{"downsampling_factor": 4, "encoder_widths": [96, 160, 288], "loss": "mse", "decoder_weight_standardization": false, "decoder_blocks_per_level": 2, "one_sided": false, "adamw_lr_other_params": 0.0014, "final_lr_fraction": 0, "warmup_steps": 120}
Rows from block 10 of the encoder of a small image FSQ autoencoder, named by matrix and row number. Rows with one number belong to one channel. Each number is 200 + 30 x the weight over its row's rms, rounded and kept within 0 to 999. All counts start at 0.
After each channel's rows are labels from the 100 images, of 14848, where the channel reaches its highest value: "peak at" is the part of the image that holds the peak. Only what is clearly more common there than usual is listed. The data: photos with spoken descriptions (Open Images, Localized Narratives).
# convs0: first 3x3 conv (encoder.blocks.10.convs.0.weight, 160x160x3x3, each kernel summed), inputs 80-159
# convs1: second 3x3 conv (encoder.blocks.10.convs.1.weight, 160x160x3x3, transposed, each kernel summed), outputs 80-159

convs0.31,266,199,222,204,198,132,175,234,178,202,139,164,204,205,190,176,263,172,244,230,240,174,237,238,177,199,217,204,220,145,173,215,194,186,227,127,213,179,169,186,149,195,166,212,263,171,188,198,163,246,217,165,207,214,210,220,198,214,212,204,200,231,173,205,188,147,173,212,244,219,224,239,218,185,170,173,183,223,180,195
convs1.31,271,210,165,205,222,204,171,253,237,233,258,209,198,199,194,243,189,228,235,204,212,194,253,205,239,186,221,244,194,194,228,157,103,215,211,216,141,206,231,196,204,221,178,225,176,176,235,215,224,203,235,186,168,211,181,225,257,210,233,174,179,231,185,166,214,220,199,186,233,143,170,164,194,213,118,201,164,266,196,192
peak at: bottom right; top left

convs0.124,177,139,176,228,256,189,177,173,198,179,179,217,225,193,218,235,152,211,188,194,195,190,173,183,271,220,190,205,245,140,240,205,248,198,162,188,222,213,156,212,207,185,172,194,164,187,215,158,177,219,204,197,227,214,143,205,168,218,211,194,225,205,237,227,234,154,219,294,197,243,189,248,223,195,221,205,165,242,224,202
convs1.124,130,209,196,182,215,172,242,171,204,186,203,207,189,199,215,184,156,173,225,188,167,219,208,181,131,193,208,176,172,177,141,208,199,242,181,170,154,158,201,238,206,160,217,207,162,101,185,221,168,178,183,187,204,199,174,186,245,158,197,205,249,207,243,172,261,206,198,155,158,155,188,213,231,201,192,202,207,169,219,182
peak at: top left; top centre

convs0.90,211,129,173,228,199,219,252,209,218,203,173,236,154,245,200,209,240,164,261,196,248,173,193,197,168,227,205,193,181,176,241,168,188,178,221,162,209,206,177,181,209,177,211,209,222,171,185,216,270,184,248,193,190,221,164,118,161,186,206,197,205,233,168,206,220,174,228,187,247,198,138,253,219,212,251,203,215,190,193,167
convs1.90,199,160,225,193,124,190,143,206,194,202,199,171,207,240,206,195,247,235,250,156,199,139,206,203,287,207,240,203,173,176,191,221,154,217,269,223,200,218,189,210,220,165,182,160,206,240,173,231,185,166,203,192,226,160,207,198,284,211,159,180,238,227,173,178,230,224,185,230,229,208,178,178,192,225,180,198,239,232,176,212
peak at: top left

convs0.132,201,240,212,223,159,200,195,174,155,189,251,213,197,174,237,205,236,149,189,194,256,189,206,229,199,172,188,176,230,181,185,175,224,180,190,193,269,217,234,208,241,194,137,205,206,195,200,170,228,181,225,161,177,210,204,238,219,171,249,225,236,213,225,195,194,201,164,192,195,199,209,177,182,185,214,179,176,138,204,185
convs1.132,183,222,208,169,120,234,183,202,214,214,158,234,171,165,171,205,208,214,165,195,182,194,203,222,163,174,185,162,221,171,199,205,217,226,159,201,177,179,254,208,235,183,177,185,169,260,207,191,228,202,221,206,205,186,184,186,235,251,230,210,151,244,212,216,163,197,220,158,213,223,213,234,206,247,199,203,216,242,193,166
peak at: top left

convs0.95,170,183,208,137,263,185,263,236,185,239,209,161,191,213,177,199,201,230,182,132,202,229,175,213,227,177,172,182,165,240,215,191,246,259,241,206,181,176,225,209,228,224,204,193,182,209,197,173,192,215,166,233,243,162,251,154,215,163,197,146,200,215,156,204,192,244,179,135,220,189,284,225,195,202,146,204,236,167,190,185
convs1.95,192,211,205,233,165,201,187,157,180,201,184,211,128,153,257,177,188,179,228,193,154,250,185,208,201,195,133,223,194,242,212,202,255,120,225,190,220,175,170,191,250,246,202,194,198,205,187,202,171,172,197,206,190,190,182,244,158,245,191,198,213,197,180,224,228,180,218,207,175,244,101,247,212,210,246,158,259,235,225,205
peak at: top right

convs0.72,206,168,203,179,215,160,216,209,191,169,206,250,193,162,240,165,214,215,234,173,192,205,239,190,211,251,220,187,246,188,193,194,172,157,141,190,224,193,216,213,198,155,228,143,178,218,215,175,209,194,191,145,224,228,149,250,203,171,200,205,201,209,196,181,198,278,190,258,197,220,196,193,230,173,158,212,136,135,159,193
convs1.72,220,228,203,223,191,187,162,193,211,175,166,177,180,193,196,168,196,191,237,174,162,205,219,209,194,157,195,182,171,218,221,143,194,219,205,149,238,203,215,222,189,172,110,195,199,141,206,227,225,242,148,154,213,169,200,223,228,180,175,162,217,179,186,176,203,98,164,151,174,208,223,223,210,200,187,218,121,187,215,210
peak at: top left

convs0.40,195,190,212,214,208,174,176,165,242,184,188,219,206,165,242,227,163,199,178,196,231,213,166,166,192,188,199,174,224,162,142,208,222,226,191,127,211,208,153,171,180,191,199,208,238,264,199,221,199,158,246,223,186,168,251,145,172,215,220,177,236,179,212,196,188,193,201,189,224,283,183,198,263,220,214,216,163,184,191,186
convs1.40,186,243,193,173,190,218,192,253,149,208,175,225,226,207,179,225,201,211,199,206,229,221,200,170,220,244,213,236,218,179,187,177,167,263,199,195,218,192,199,184,206,197,179,288,197,294,220,173,196,226,184,205,214,215,204,171,221,159,192,208,211,243,201,230,228,215,226,225,213,157,217,218,184,250,210,196,193,225,173,154
peak at: top left

convs0.33,203,222,230,162,160,241,173,226,167,182,212,233,158,228,160,188,238,221,202,206,219,307,247,224,195,204,153,191,233,183,237,129,173,176,187,195,195,204,199,210,199,161,186,211,225,181,148,176,150,182,210,214,218,223,160,173,182,215,183,189,171,231,174,186,198,212,190,212,157,170,233,160,218,210,220,214,174,103,174,199
convs1.33,215,215,253,242,220,160,204,171,247,229,167,213,153,208,229,220,177,232,243,225,232,274,134,202,178,177,186,195,152,207,134,220,255,202,202,231,212,198,175,246,212,198,205,192,179,152,180,183,276,231,171,185,223,169,197,226,247,241,210,230,215,185,180,217,218,192,237,181,210,186,217,245,190,169,183,185,201,226,223,239
peak at: bottom left

convs0.60,184,276,239,229,146,212,211,226,211,229,201,188,227,252,157,167,165,197,237,221,194,193,155,246,190,229,191,104,192,177,202,191,192,240,210,154,168,212,178,210,173,227,208,202,208,196,224,210,206,224,153,220,171,156,186,290,170,181,167,208,188,199,207,209,190,217,188,173,192,229,180,213,186,193,228,217,196,220,195,199
convs1.60,218,221,211,182,177,195,202,212,209,217,257,188,210,210,229,207,235,235,173,212,180,150,178,164,212,194,154,256,135,190,219,188,262,196,142,223,230,200,213,162,188,215,193,203,190,219,221,182,144,171,214,188,166,231,183,186,248,175,217,102,223,209,158,168,161,207,201,175,192,213,228,225,237,215,194,203,237,182,203,227
peak at: top right

convs0.119,183,195,213,162,105,218,211,197,181,199,206,221,180,167,222,228,166,195,178,180,185,210,198,196,204,138,171,216,234,212,191,171,175,179,228,197,205,183,206,175,147,169,199,198,233,182,218,185,179,210,211,167,215,201,257,184,181,175,204,169,179,138,175,187,206,156,170,267,193,216,236,105,212,216,207,210,157,140,193,216
convs1.119,177,242,163,239,207,191,178,198,138,223,187,208,217,185,179,187,186,147,217,244,209,223,173,172,225,278,209,223,230,194,205,200,254,226,255,196,207,182,168,147,149,191,176,189,212,162,214,181,195,242,222,211,190,217,240,223,130,197,171,212,196,163,209,240,244,262,176,163,209,224,158,245,161,194,240,189,204,186,149,158
peak at: top left

convs0.12,186,206,214,192,210,183,266,204,245,199,232,176,221,165,186,214,218,175,182,257,165,229,212,199,195,248,175,238,193,188,216,208,224,132,185,222,200,216,134,213,205,221,196,241,233,199,251,249,162,201,108,227,188,173,242,172,215,205,203,213,186,254,182,208,189,192,202,219,177,216,255,193,208,190,206,257,200,167,164,195
convs1.12,212,183,219,183,180,189,157,262,189,192,178,214,192,200,187,240,214,213,225,147,208,215,221,216,217,181,221,189,174,206,208,167,271,193,175,145,169,209,205,234,155,215,214,239,192,242,208,224,227,188,160,160,199,235,241,222,129,200,207,197,191,189,192,200,235,201,175,201,171,201,149,198,223,195,204,145,250,221,252,216
peak at: top centre

convs0.38,225,186,153,205,155,185,191,204,162,152,215,207,198,177,190,252,177,184,176,184,149,187,192,174,235,188,183,234,195,170,152,205,228,195,243,196,201,263,194,222,207,230,185,186,213,209,193,188,256,205,199,203,215,180,276,189,178,234,207,222,222,230,205,176,250,186,178,103,188,297,210,177,277,203,205,239,205,223,190,197
convs1.38,207,204,221,209,237,200,227,153,183,213,157,204,201,188,191,137,229,171,181,213,152,216,200,220,180,198,196,188,203,188,201,160,174,211,209,186,163,219,209,221,226,195,145,224,189,175,193,162,184,168,271,220,190,207,182,147,206,163,174,253,206,236,226,201,174,227,171,133,215,206,139,206,229,170,222,219,243,212,208,149
peak at: top left; top right

convs0.99,210,190,185,218,151,205,111,177,203,235,168,194,198,166,185,273,239,205,146,148,174,203,244,209,229,262,154,149,210,219,176,229,179,226,212,196,195,156,193,228,187,214,205,199,221,209,238,250,196,224,190,178,227,186,158,245,235,176,196,190,180,211,138,258,206,172,151,202,179,207,198,168,215,140,214,220,185,206,200,238
convs1.99,186,211,205,198,234,211,229,146,185,200,224,219,194,155,224,171,205,164,212,159,177,231,229,207,198,124,137,207,205,222,238,167,203,232,218,157,196,145,180,181,203,166,189,179,162,196,222,220,148,180,232,224,171,191,164,214,201,211,194,204,137,188,185,204,194,230,250,219,207,236,182,280,193,264,151,205,155,216,188,197
peak at: top right; bottom right

convs0.0,168,222,158,184,224,180,236,158,220,178,199,198,223,233,120,199,213,216,204,251,137,226,209,149,151,252,234,189,180,224,192,183,192,178,222,185,203,216,195,182,244,178,175,216,239,175,156,180,210,172,233,174,168,231,203,235,186,178,192,207,213,190,190,253,182,105,239,159,230,164,254,165,187,172,181,248,166,231,197,179
convs1.0,211,200,185,209,165,210,233,149,235,203,206,195,208,247,182,228,235,179,219,207,156,226,230,180,193,134,201,195,245,246,148,231,157,251,244,205,237,168,207,212,200,165,233,177,168,161,129,207,177,201,168,219,232,204,188,214,238,194,240,198,183,191,185,96,233,254,165,221,231,210,218,232,182,239,160,151,192,188,259,195
peak at: top right; top left

convs0.32,162,232,225,187,186,179,256,174,198,198,192,255,227,226,229,243,181,212,207,195,156,178,253,208,164,139,178,206,219,178,248,177,180,204,172,174,235,147,150,195,186,133,212,212,242,155,148,145,195,192,240,201,199,180,175,189,163,181,239,238,180,215,223,193,203,158,149,205,199,166,259,175,169,188,195,198,166,228,214,153
convs1.32,188,222,190,198,183,179,201,218,196,261,189,211,245,216,178,207,185,189,154,193,176,173,233,169,193,183,197,113,238,203,182,219,200,174,235,207,200,151,216,224,221,199,203,201,166,224,187,212,219,188,180,191,221,198,184,203,187,229,234,262,198,215,223,187,172,213,222,237,188,178,200,173,193,205,148,232,183,170,239,203
peak at: bottom left; top left

convs0.112,251,170,224,193,242,218,169,205,187,169,176,202,194,165,274,190,217,223,144,175,213,163,186,225,260,169,212,219,186,179,177,231,181,237,229,166,181,165,213,227,196,191,175,169,192,222,180,174,257,178,257,215,187,169,195,227,200,208,214,167,173,151,173,222,159,208,177,271,210,221,158,290,219,215,178,208,176,240,167,151
convs1.112,201,227,196,241,136,145,249,193,187,235,204,183,243,133,152,248,202,179,163,196,214,220,202,203,167,208,217,182,159,226,217,207,172,146,219,191,223,150,222,232,226,190,159,231,232,242,194,205,105,179,213,237,219,213,165,172,205,172,183,213,179,177,183,230,178,170,195,177,185,240,235,178,169,222,233,211,182,212,206,182
peak at: top right

convs0.141,200,171,238,210,182,130,220,234,174,223,208,170,167,216,171,162,219,225,224,219,110,206,243,211,216,190,203,187,227,168,191,195,193,174,196,205,215,245,257,210,172,213,163,236,174,201,177,212,192,206,219,176,203,191,210,178,173,207,250,182,150,209,223,192,239,193,192,152,204,243,236,183,247,236,199,157,174,158,206,196
convs1.141,150,200,229,195,179,198,223,202,242,205,219,186,221,170,198,165,214,215,200,154,184,183,228,237,187,214,227,174,203,178,248,200,192,233,186,196,204,218,136,219,130,245,191,172,224,161,150,200,188,227,215,209,182,201,199,192,276,149,206,214,222,196,223,209,186,203,194,198,213,238,188,142,200,177,189,149,133,169,218,132
peak at: top centre

convs0.71,181,225,219,215,201,212,240,146,231,154,192,232,167,178,200,197,227,191,234,158,255,152,196,235,233,237,164,113,194,232,185,238,180,232,199,195,223,186,187,148,175,207,155,167,240,199,221,152,233,252,225,160,191,212,142,241,154,246,199,232,179,184,209,235,230,194,190,182,218,229,207,210,242,187,198,196,208,153,157,215
convs1.71,168,242,213,196,236,185,160,244,172,194,194,190,205,196,234,203,223,195,178,192,207,134,207,199,204,195,187,269,236,189,173,215,190,188,172,224,201,175,219,172,194,210,217,220,210,172,189,208,194,192,256,217,207,211,179,206,236,152,142,196,197,214,228,273,212,200,191,217,230,194,152,217,233,219,209,164,182,229,274,197
peak at: top left

convs0.111,175,178,198,189,290,215,193,237,193,242,192,167,146,246,187,244,147,224,147,205,143,212,235,170,234,151,187,206,196,192,173,168,213,223,165,197,208,202,195,191,166,219,173,184,179,208,198,244,224,127,141,183,218,214,198,207,226,260,209,188,187,216,146,226,172,199,226,224,186,135,197,236,191,198,163,210,162,199,209,197
convs1.111,196,161,213,229,204,197,191,188,203,187,237,205,161,238,155,208,181,205,177,222,149,239,236,223,189,204,191,260,233,202,231,209,228,240,190,195,125,219,185,176,206,212,256,152,170,263,145,258,222,191,249,208,199,191,212,229,205,183,210,218,168,193,144,177,180,208,160,173,145,215,203,237,203,195,180,181,178,212,177,214
peak at: top right

convs0.104,220,165,155,214,178,226,181,229,228,191,149,158,228,230,205,149,257,229,185,201,225,156,178,224,198,162,206,184,199,142,206,221,208,208,175,250,170,218,216,202,177,195,180,156,171,195,179,193,172,220,254,223,170,189,174,171,183,211,198,218,194,242,168,189,172,221,188,146,203,192,121,249,187,168,265,165,234,127,221,201
convs1.104,207,245,239,189,206,181,251,180,148,219,282,187,181,263,200,255,198,173,184,217,216,140,218,186,178,258,250,175,204,236,197,223,244,212,161,199,213,213,222,156,141,183,174,210,224,174,234,193,220,215,210,199,210,220,188,130,161,172,203,222,194,193,228,246,148,141,223,214,187,187,238,183,220,192,232,199,198,176,150,225
peak at: top right

convs0.67,213,196,188,203,253,211,220,234,201,191,167,223,162,193,191,203,238,150,167,183,176,188,228,169,224,193,176,218,151,218,242,184,183,182,258,219,188,212,142,207,171,231,144,212,242,181,207,241,246,172,267,219,201,184,232,136,167,207,251,160,139,207,189,243,209,226,196,283,206,206,223,198,180,213,206,232,218,229,193,171
convs1.67,219,155,151,164,211,207,182,262,199,186,188,200,225,170,198,255,136,166,164,197,229,129,206,179,205,235,209,230,173,186,190,233,189,249,219,147,224,249,253,217,174,184,227,182,254,212,155,219,177,206,206,202,154,208,237,179,209,237,252,200,164,213,145,310,223,176,232,187,191,255,167,156,220,221,216,203,264,258,169,205
peak at: top left

convs0.22,196,184,191,184,197,176,197,199,180,171,198,209,197,191,138,204,249,203,214,210,148,149,178,195,178,211,185,246,179,235,205,186,221,182,228,239,231,206,133,231,246,236,216,159,121,218,202,237,260,193,168,233,177,219,203,185,239,212,192,186,208,156,201,229,185,174,253,237,153,210,168,225,207,178,210,204,255,181,175,198
convs1.22,196,216,196,248,212,248,202,222,229,222,190,205,242,201,244,139,235,204,178,216,229,154,171,195,225,190,126,185,227,192,219,188,234,252,211,206,204,209,202,272,262,187,168,200,173,234,148,217,167,218,201,255,182,225,188,220,264,203,233,168,212,191,245,150,199,194,190,207,186,213,247,213,235,225,216,169,237,182,190,201
peak at: top left

convs0.94,220,151,169,190,214,182,246,170,205,188,198,249,178,164,204,175,217,165,255,194,190,253,219,196,155,144,185,217,184,170,164,174,154,217,201,188,205,145,159,204,155,228,193,181,153,158,205,164,217,197,196,160,213,215,181,239,207,203,190,192,177,163,214,186,157,184,228,214,202,175,223,199,225,226,189,194,202,190,207,233
convs1.94,204,192,156,169,174,195,139,191,179,176,183,219,186,204,214,201,163,187,200,148,195,221,193,213,163,237,230,167,290,198,204,243,210,169,211,216,178,194,174,165,157,225,218,201,176,178,185,174,276,225,211,228,234,188,215,183,247,182,155,257,176,206,230,201,186,168,202,188,239,235,207,185,207,202,130,200,222,177,216,197
peak at: top left

convs0.50,198,151,240,177,209,192,191,209,227,202,202,163,236,213,133,203,148,229,189,215,236,224,185,204,199,247,167,200,214,206,202,203,266,199,178,175,225,172,161,205,256,198,263,204,209,159,208,228,187,171,132,204,195,179,220,204,218,218,223,218,119,226,209,243,213,222,190,171,210,278,222,208,202,157,218,234,188,259,192,177
convs1.50,184,159,171,167,247,206,204,250,204,184,179,182,226,182,180,189,164,195,192,153,203,185,214,176,164,147,190,177,212,180,246,193,285,256,234,203,241,209,211,179,195,157,193,192,220,209,124,195,249,162,224,194,216,199,185,235,179,201,188,163,185,199,207,182,184,204,208,209,207,262,243,189,269,223,161,186,189,191,200,166
peak at: top left

convs0.66,202,197,222,218,272,189,168,181,222,197,184,188,194,215,210,191,238,151,165,250,209,191,226,207,221,211,165,193,206,203,219,187,235,235,212,185,166,196,199,196,159,244,185,156,177,252,157,224,213,238,183,172,168,188,127,207,235,178,178,189,231,196,192,189,156,226,174,175,208,234,107,253,189,237,172,204,242,178,213,238
convs1.66,205,230,239,212,152,192,183,208,189,242,148,207,180,181,211,170,204,198,165,167,202,252,212,202,248,225,181,214,228,165,250,217,199,177,248,136,172,203,212,148,205,227,188,187,206,216,177,223,213,198,209,244,197,195,236,191,156,237,183,229,180,173,191,208,186,127,154,222,186,190,181,229,208,243,167,217,214,278,178,214
peak at: top left

convs0.37,241,228,189,227,173,208,152,133,194,183,173,188,103,190,209,225,219,190,199,182,224,201,228,249,237,179,217,212,211,185,209,204,187,240,144,180,135,208,213,196,185,207,200,201,228,221,210,187,217,197,227,252,185,231,107,199,173,196,233,184,162,190,187,260,198,229,234,162,216,269,203,243,181,172,219,205,188,221,191,150
convs1.37,210,173,217,194,207,159,193,227,227,194,169,221,181,200,207,189,211,215,183,225,185,170,220,185,177,198,213,235,138,192,178,183,161,198,217,172,198,209,215,228,205,172,229,192,222,197,210,182,185,197,193,251,182,196,189,219,195,210,160,213,167,227,201,177,192,154,223,239,186,199,187,211,242,171,211,164,224,167,235,185
peak at: top centre

convs0.138,256,195,165,217,192,173,225,159,164,224,157,224,169,197,200,239,208,199,192,218,212,167,222,244,232,195,241,232,191,195,228,214,117,183,228,181,198,201,240,162,177,161,243,175,243,215,210,205,232,173,270,207,177,195,184,110,194,194,183,201,205,168,216,223,177,178,234,185,255,120,187,206,221,206,161,162,226,191,211,140
convs1.138,237,195,165,216,229,199,199,216,181,186,305,186,203,197,208,200,168,166,178,210,142,197,180,194,203,264,203,138,182,212,190,141,170,199,206,167,194,186,223,210,261,143,193,190,216,206,204,233,205,216,204,234,213,220,233,178,194,194,190,232,178,183,198,252,179,189,218,209,242,187,216,152,148,241,196,162,266,224,190,137
peak at: top right

convs0.120,193,188,221,178,197,233,194,184,240,190,223,188,117,237,157,208,239,209,232,191,205,182,218,229,253,222,196,168,199,180,226,158,188,170,172,164,197,199,243,190,218,200,214,224,190,189,210,178,203,219,242,201,202,241,195,170,211,195,205,167,182,282,208,193,181,199,196,173,156,150,234,197,201,213,236,138,213,170,229,181
convs1.120,205,186,202,226,194,235,198,172,175,211,176,213,183,197,187,203,219,212,249,192,218,217,205,187,151,188,206,252,186,175,185,254,197,214,148,257,156,142,196,186,175,157,196,224,225,210,221,165,219,197,170,190,188,208,200,170,231,205,154,181,186,207,237,173,190,256,199,192,229,144,171,219,178,219,290,185,196,205,191,229
peak at: top right; bottom right

convs0.20,184,189,195,183,138,197,199,203,166,169,245,177,196,187,167,200,185,241,205,170,123,205,174,176,204,199,196,243,151,202,202,194,184,148,217,218,157,214,271,181,183,205,166,237,215,167,182,206,214,211,283,195,182,170,276,192,198,251,243,181,198,222,221,219,189,181,198,195,214,260,190,148,234,185,208,170,227,242,185,170
convs1.20,211,176,187,185,193,209,238,183,213,185,183,220,198,132,210,220,225,190,184,262,214,135,178,205,211,229,196,132,137,219,147,225,143,174,201,232,139,224,137,191,212,250,155,198,189,169,246,181,247,206,211,216,201,215,202,145,241,157,170,250,255,156,210,213,198,182,212,244,182,166,232,152,211,196,241,229,223,132,190,142
peak at: top left