A small image FSQ autoencoder, trained from scratch: encoder norm batchnorm, decoder norm groupnorm.
Rows from block 11 of the encoder of a small image FSQ autoencoder, named by matrix and row number. Rows with one number belong to one channel. Each number is 500 + 40 x the weight over its row's rms, rounded and kept within 0 to 999. All counts start at 0. Numbers have three digits each. After the name is the row's rms in percent of the matrix's.
After each channel's rows are labels from the 100 images, of 14848, where the channel reaches its highest value: "colour at peak" is the nearest of a few named colours to the mean colour under the peak. Only what is clearly more common there than usual is listed. The data: photos with spoken descriptions (Open Images, Localized Narratives).
# convs0: first 3x3 conv (encoder.blocks.11.convs.0.weight, 160x160x3x3, each kernel summed), inputs 0-159
# convs1: second 3x3 conv (encoder.blocks.11.convs.1.weight, 160x160x3x3, transposed, each kernel summed), outputs 0-159

convs0.78 100:433519604556426497483510531571442520478555436495483493495515468445418468530503454509440494513562530471583459489486504409482493600569484500491458474469509443537572562487481530504459469509504555469500535526493482479495482473433484479450466465523496459495492552473502531504478478498480508512434467574524528445501526494562541506485429506480460486558467410568488563491453483567471489459521531480547448471542487507520426560518458478483527522505499443482393439482511543545510461516476503
convs1.78 097:572512563443440554527447488537452564461488526505511510545467514562530484524529501473509467469494573438509528564503546463462500577551507472485439492454491477460462416495449468531552539491505558541577459483444436527451487484481476496492464429461487506520540481495525434486512469519497468538471524548567520588475585455453483543541458596479449503549468560482493552456437472504480551512487539483500485519531493589494419512513495523487496503487578493494480515449432484557459438481475547
colour at peak: black

convs0.131 093:501499554453536504478555343426512489519528463472485452522512515477488438468551508513485465485452512483451441509505547484541527452502472454481453559485542492523545437516515447538488507541490430522512488483542441502519508589580481549491473537537510517528484555529502459503459596486549508549538473556491419476491512590513543459470489546558523508485542505483436531434514498531467444480461421535448542531514526459568513550489463590490476517516517495477552573503529450468468525452505541
convs1.131 110:492497515554520495474500520546507501521532496518479485495494528456497480511479484547559570571481520492508497491504453445580529512480453505485529501519449507529616488450456485531499497433483514481484489508487563513444526466517418498591508526468465444526481496521542544495500527487533522512523392483470529591508482556543449523491510531461478491482518496613521534480528479426480563467425453441534372487543537529476527474501558516522454433448481503478488524412484490483371479455447515
colour at peak: black

convs0.86 094:435437476537644543507503508520474516513473523503476470457464493491496444499546580468532533490534475523450416438477476621497509473487484453549476525466518503488534491561546483600507475487520498450420550515478440558555507517480482499517509479550484468506425483553476492542482575487470544611530516545476490451507519497465488514445414555527484491454506522509445490465433481521500499496541479505532482530557592470488467514479426479526472441505485505492564489440553474484471555470514511
convs1.86 090:514499504505395462482436482577584515505533515468531559518523523564448456472439443488445526536498580499503560438449537511486527464514459522510478494472473490443518487500494461471478528441468535461468502518589415522532532518545474505560512458444450501464523537491458560497496528417518541567473516492468493472482511556526452534501419519500495494446487491563537491492461478514568481504455553494471435436553568434550484541438461605465488434494490541502531499491525494558439545529509522
colour at peak: black

convs0.123 114:524538538500528441479480487491515503501501618513481558464551494488498474495572485483526507511512566492556533491470474463499507502517473483496654472524501562461425454460489468589522498529507501543557493535443446516466487503485578416515505527514560473494504482454533513470492531438542464514479480532513506557467476581487487510530459486483452532594543462530508495548501470507447529444489535490528604456480544459512532547538459542541617514515464418460541532495537517476459433476498468
convs1.123 091:490555539460488464498554497446499487529474478483462467577462395451534474510496554551536499507527457555499562488501511426462456485491475543507477471480561525453498502469465504471522492493496485408465451461534527488533520473545476488436547493507488560488519503551495519548611466495486419474482473420508519464460503435464524507406447511494510468541472552502498535567499505513403374501460472524538534527472443470592472479501468528452464553501527517525506452506502533503579570550528460
colour at peak: black

convs0.115 095:486554522494512461547478477641476504499434534532450520499505462520535455506490423519516505558449541566499468479437565543528548486481560536528447554521492557446550497546535483488520478522557528490538496513480445509456463435484574438514547526544527497516462498509491500475548553455452504595562491509508492462510502506514526566530556482471492503492493512539565468454551542463546493478492556559595440444459492499523476527454535470441577528467437593523542546543496472456510478476466523
convs1.115 090:493539493595483559512492482557518501524453493555468498481490576491486451508484541529507524461534446509500516512596468442595502453546591502510473489554520537493456534513554530475437455461584522530543517471480532462521506534502591499465488476517467457502501446521560477434544483532517408523571589482455483485497487492478562404563551509487433483478513514523467516501551484505518449532546523547497555503490506493487490536495390519555482494552553490449512519432567525494537552504447476
colour at peak: white

convs0.17 092:438505475551432494514479538595456475498410539502515485567549464525521502522479503501464547492492522488478442430507549486499551450537554474520467483484495418524580606557534510500555510569556547476553543523521436465517463495538556476481528489476451509450528497500541472510499520471526510507513469506520561442556485509461560493541441481460483537542488507592513497442531464575538505478468539523474435503540451481458451499467569448464590495449540477518539521586536499480457499427526481
convs1.17 088:513479480502562420515483445471512561509464534563488444436504539502511495515489431464499460576488446567523545450562479553486509460472466513553472502528517571486489512491507545573470479470537487542559495466542460440463512537482536510458493441538502509450453512572529537478499467503563486463458572497438438444469521494517457460521515514500519498506470565487493512504497590532522436482584449506516515545497485526499450496400549543494549448619456521451517491570497549469563496469421522
colour at peak: white; black

convs0.128 095:461412471579573473493491434512497485501526503468526458563435504488509432480479486484424501500417512548539501495485569547522470504496498523489535535490501534515573460531502488586524552502478448464520554464476477494467531609550496526522492506540521474468499544480524482582441521474571462566428546495486470401446498556501473501371480558518542529482487532461466534417471518500558504526535500486501462494482540452459475560509458547508470495473454521470491506541433450535466541556494472
convs1.128 105:543531494522492441501498540472550559479452516564531496470513498537557528473515521433593464529507488538522481507488496440406491522476465526541488615552456550481561598531455526498476500520516504507521517456525624476494531486557476514446498540524496512577508529580504478477540545523485446456454521457483524540495507452567509457524424512538559496483523378513486524472544512507518563528511512511536483519458534571411475486462527474446451542458519471526473481464482492447530459441466484
colour at peak: black

convs0.116 100:471440526477416507488443531515486583454524471511474477412526476428539518511524521442492553537465496563490510546493480520547539457473450557495458526484436456525424490540584548471456451434555472515466514456541526512575472548470482520496543513504469561473468472491520508552534569510546533491578452500424489499521440488514479462537490497511468520448492509415509474532494505525515471490508521496565503486529514572497475471557553533507475441478499589486517619469491457554473470559583538
convs1.116 102:506414494554491500500463458536496505489491498500583528461506537543507449532558454473503553437515448557501457539541582511527498460436489577527473481551478490463415514553575560517460540574444513581481474552510492592478515491464454480557488499448491458458510423496558493499451535506514467510494444529478495498441486470402565523498495491486404489454483575506568480547503455465557486550476489485453505467496499533537520497429542536471442523523516529457535469493488563525512482557551526
colour at peak: black

convs0.34 100:471488429532576485520470510513479576467489371467524560486500555528442483476436524468539446403514518520475511531576528515469509546518523511441482507449484490560397548547469488457417529473492540509524587458526510540571523539489442544427512545460521526497526460567497484514489491503460502489500489458510495471510480501504537451448536510477458501504545478468488510465500495526528534492437480489508406517524550520496480442461471454518440476534470459430510449444480509417444590458468525
convs1.34 098:524473512548514536472532571491486545416548530549530513422528492444480541495562436562499587509479536484485511560474512458475533547528450414506527563461502536532510498397488508476482475518550475506513489502516440590567526469480494512554553529496497478480467463501505540464407562585495531508542480522496470468466565550544430517550506501514498472532551547545433453472505524493448495502534526466488513506449463514383509510429524462555436521426467461541499565523509501539513521515530498
colour at peak: black

convs0.18 087:502459471473484447468514482506482501516516561486483493515531434529571460524521532467513545507537543529586519504542449491496475540578558425482473513522561581442482486497484516492460431454549469491454493466494475549426501433478522468482486556484544452471498470430551486458497473497541498470477492564495457541447498458461506582488534508437509466508453521562542450536565536487451508508523476482582567549482595465498489512448564548541514478528490433466598390562485500501538460522477523
convs1.18 092:525460501410494461484458455503544464509498522419539524556519519558469482508476480469538460532514479542469475509456481506393480516540506496534535479503474496520518467532494423519558547569509497429428496466547478565515530502542502521500499574503473473495476547525584485449451521449471487462450466488473519474480518520539476414435453522543553472473498452537476472516518499534475554496474524496473451429432526417502396515509547507391496415455487526538497553472566485403459546509520501
colour at peak: black

convs0.4 093:511509628519518422523517498467500464506487556455473499541527529464474406524578535588489467497482516516557469526495550431507480478473481476492481440493524438509438427455515483545451541550540572487486505463452532496553518527471521419504549520521442460467515544493483504557458511471546441518546494502440448467498511573474507517538411542516477489520512516425531525510497524493554472494550534523489459464472511473532526548472438511539545498461475411467539518539512516557486433619462524
convs1.4 088:491549548442443433482518606560477513477498430529463490538460450510531538535510497510610448472466488519445524557486531487483506452457507449544517543400520463482527502458534556476504533462509491558461487545475507509476446422476464486520485468539497573441458482472450493520508501540477476527515479503509525561522494470509499598439497469423431464471436501518510544531524490484529493522438530473491538567537468496502529535427530505514453455546530468520519505390500435481456430561508571
colour at peak: black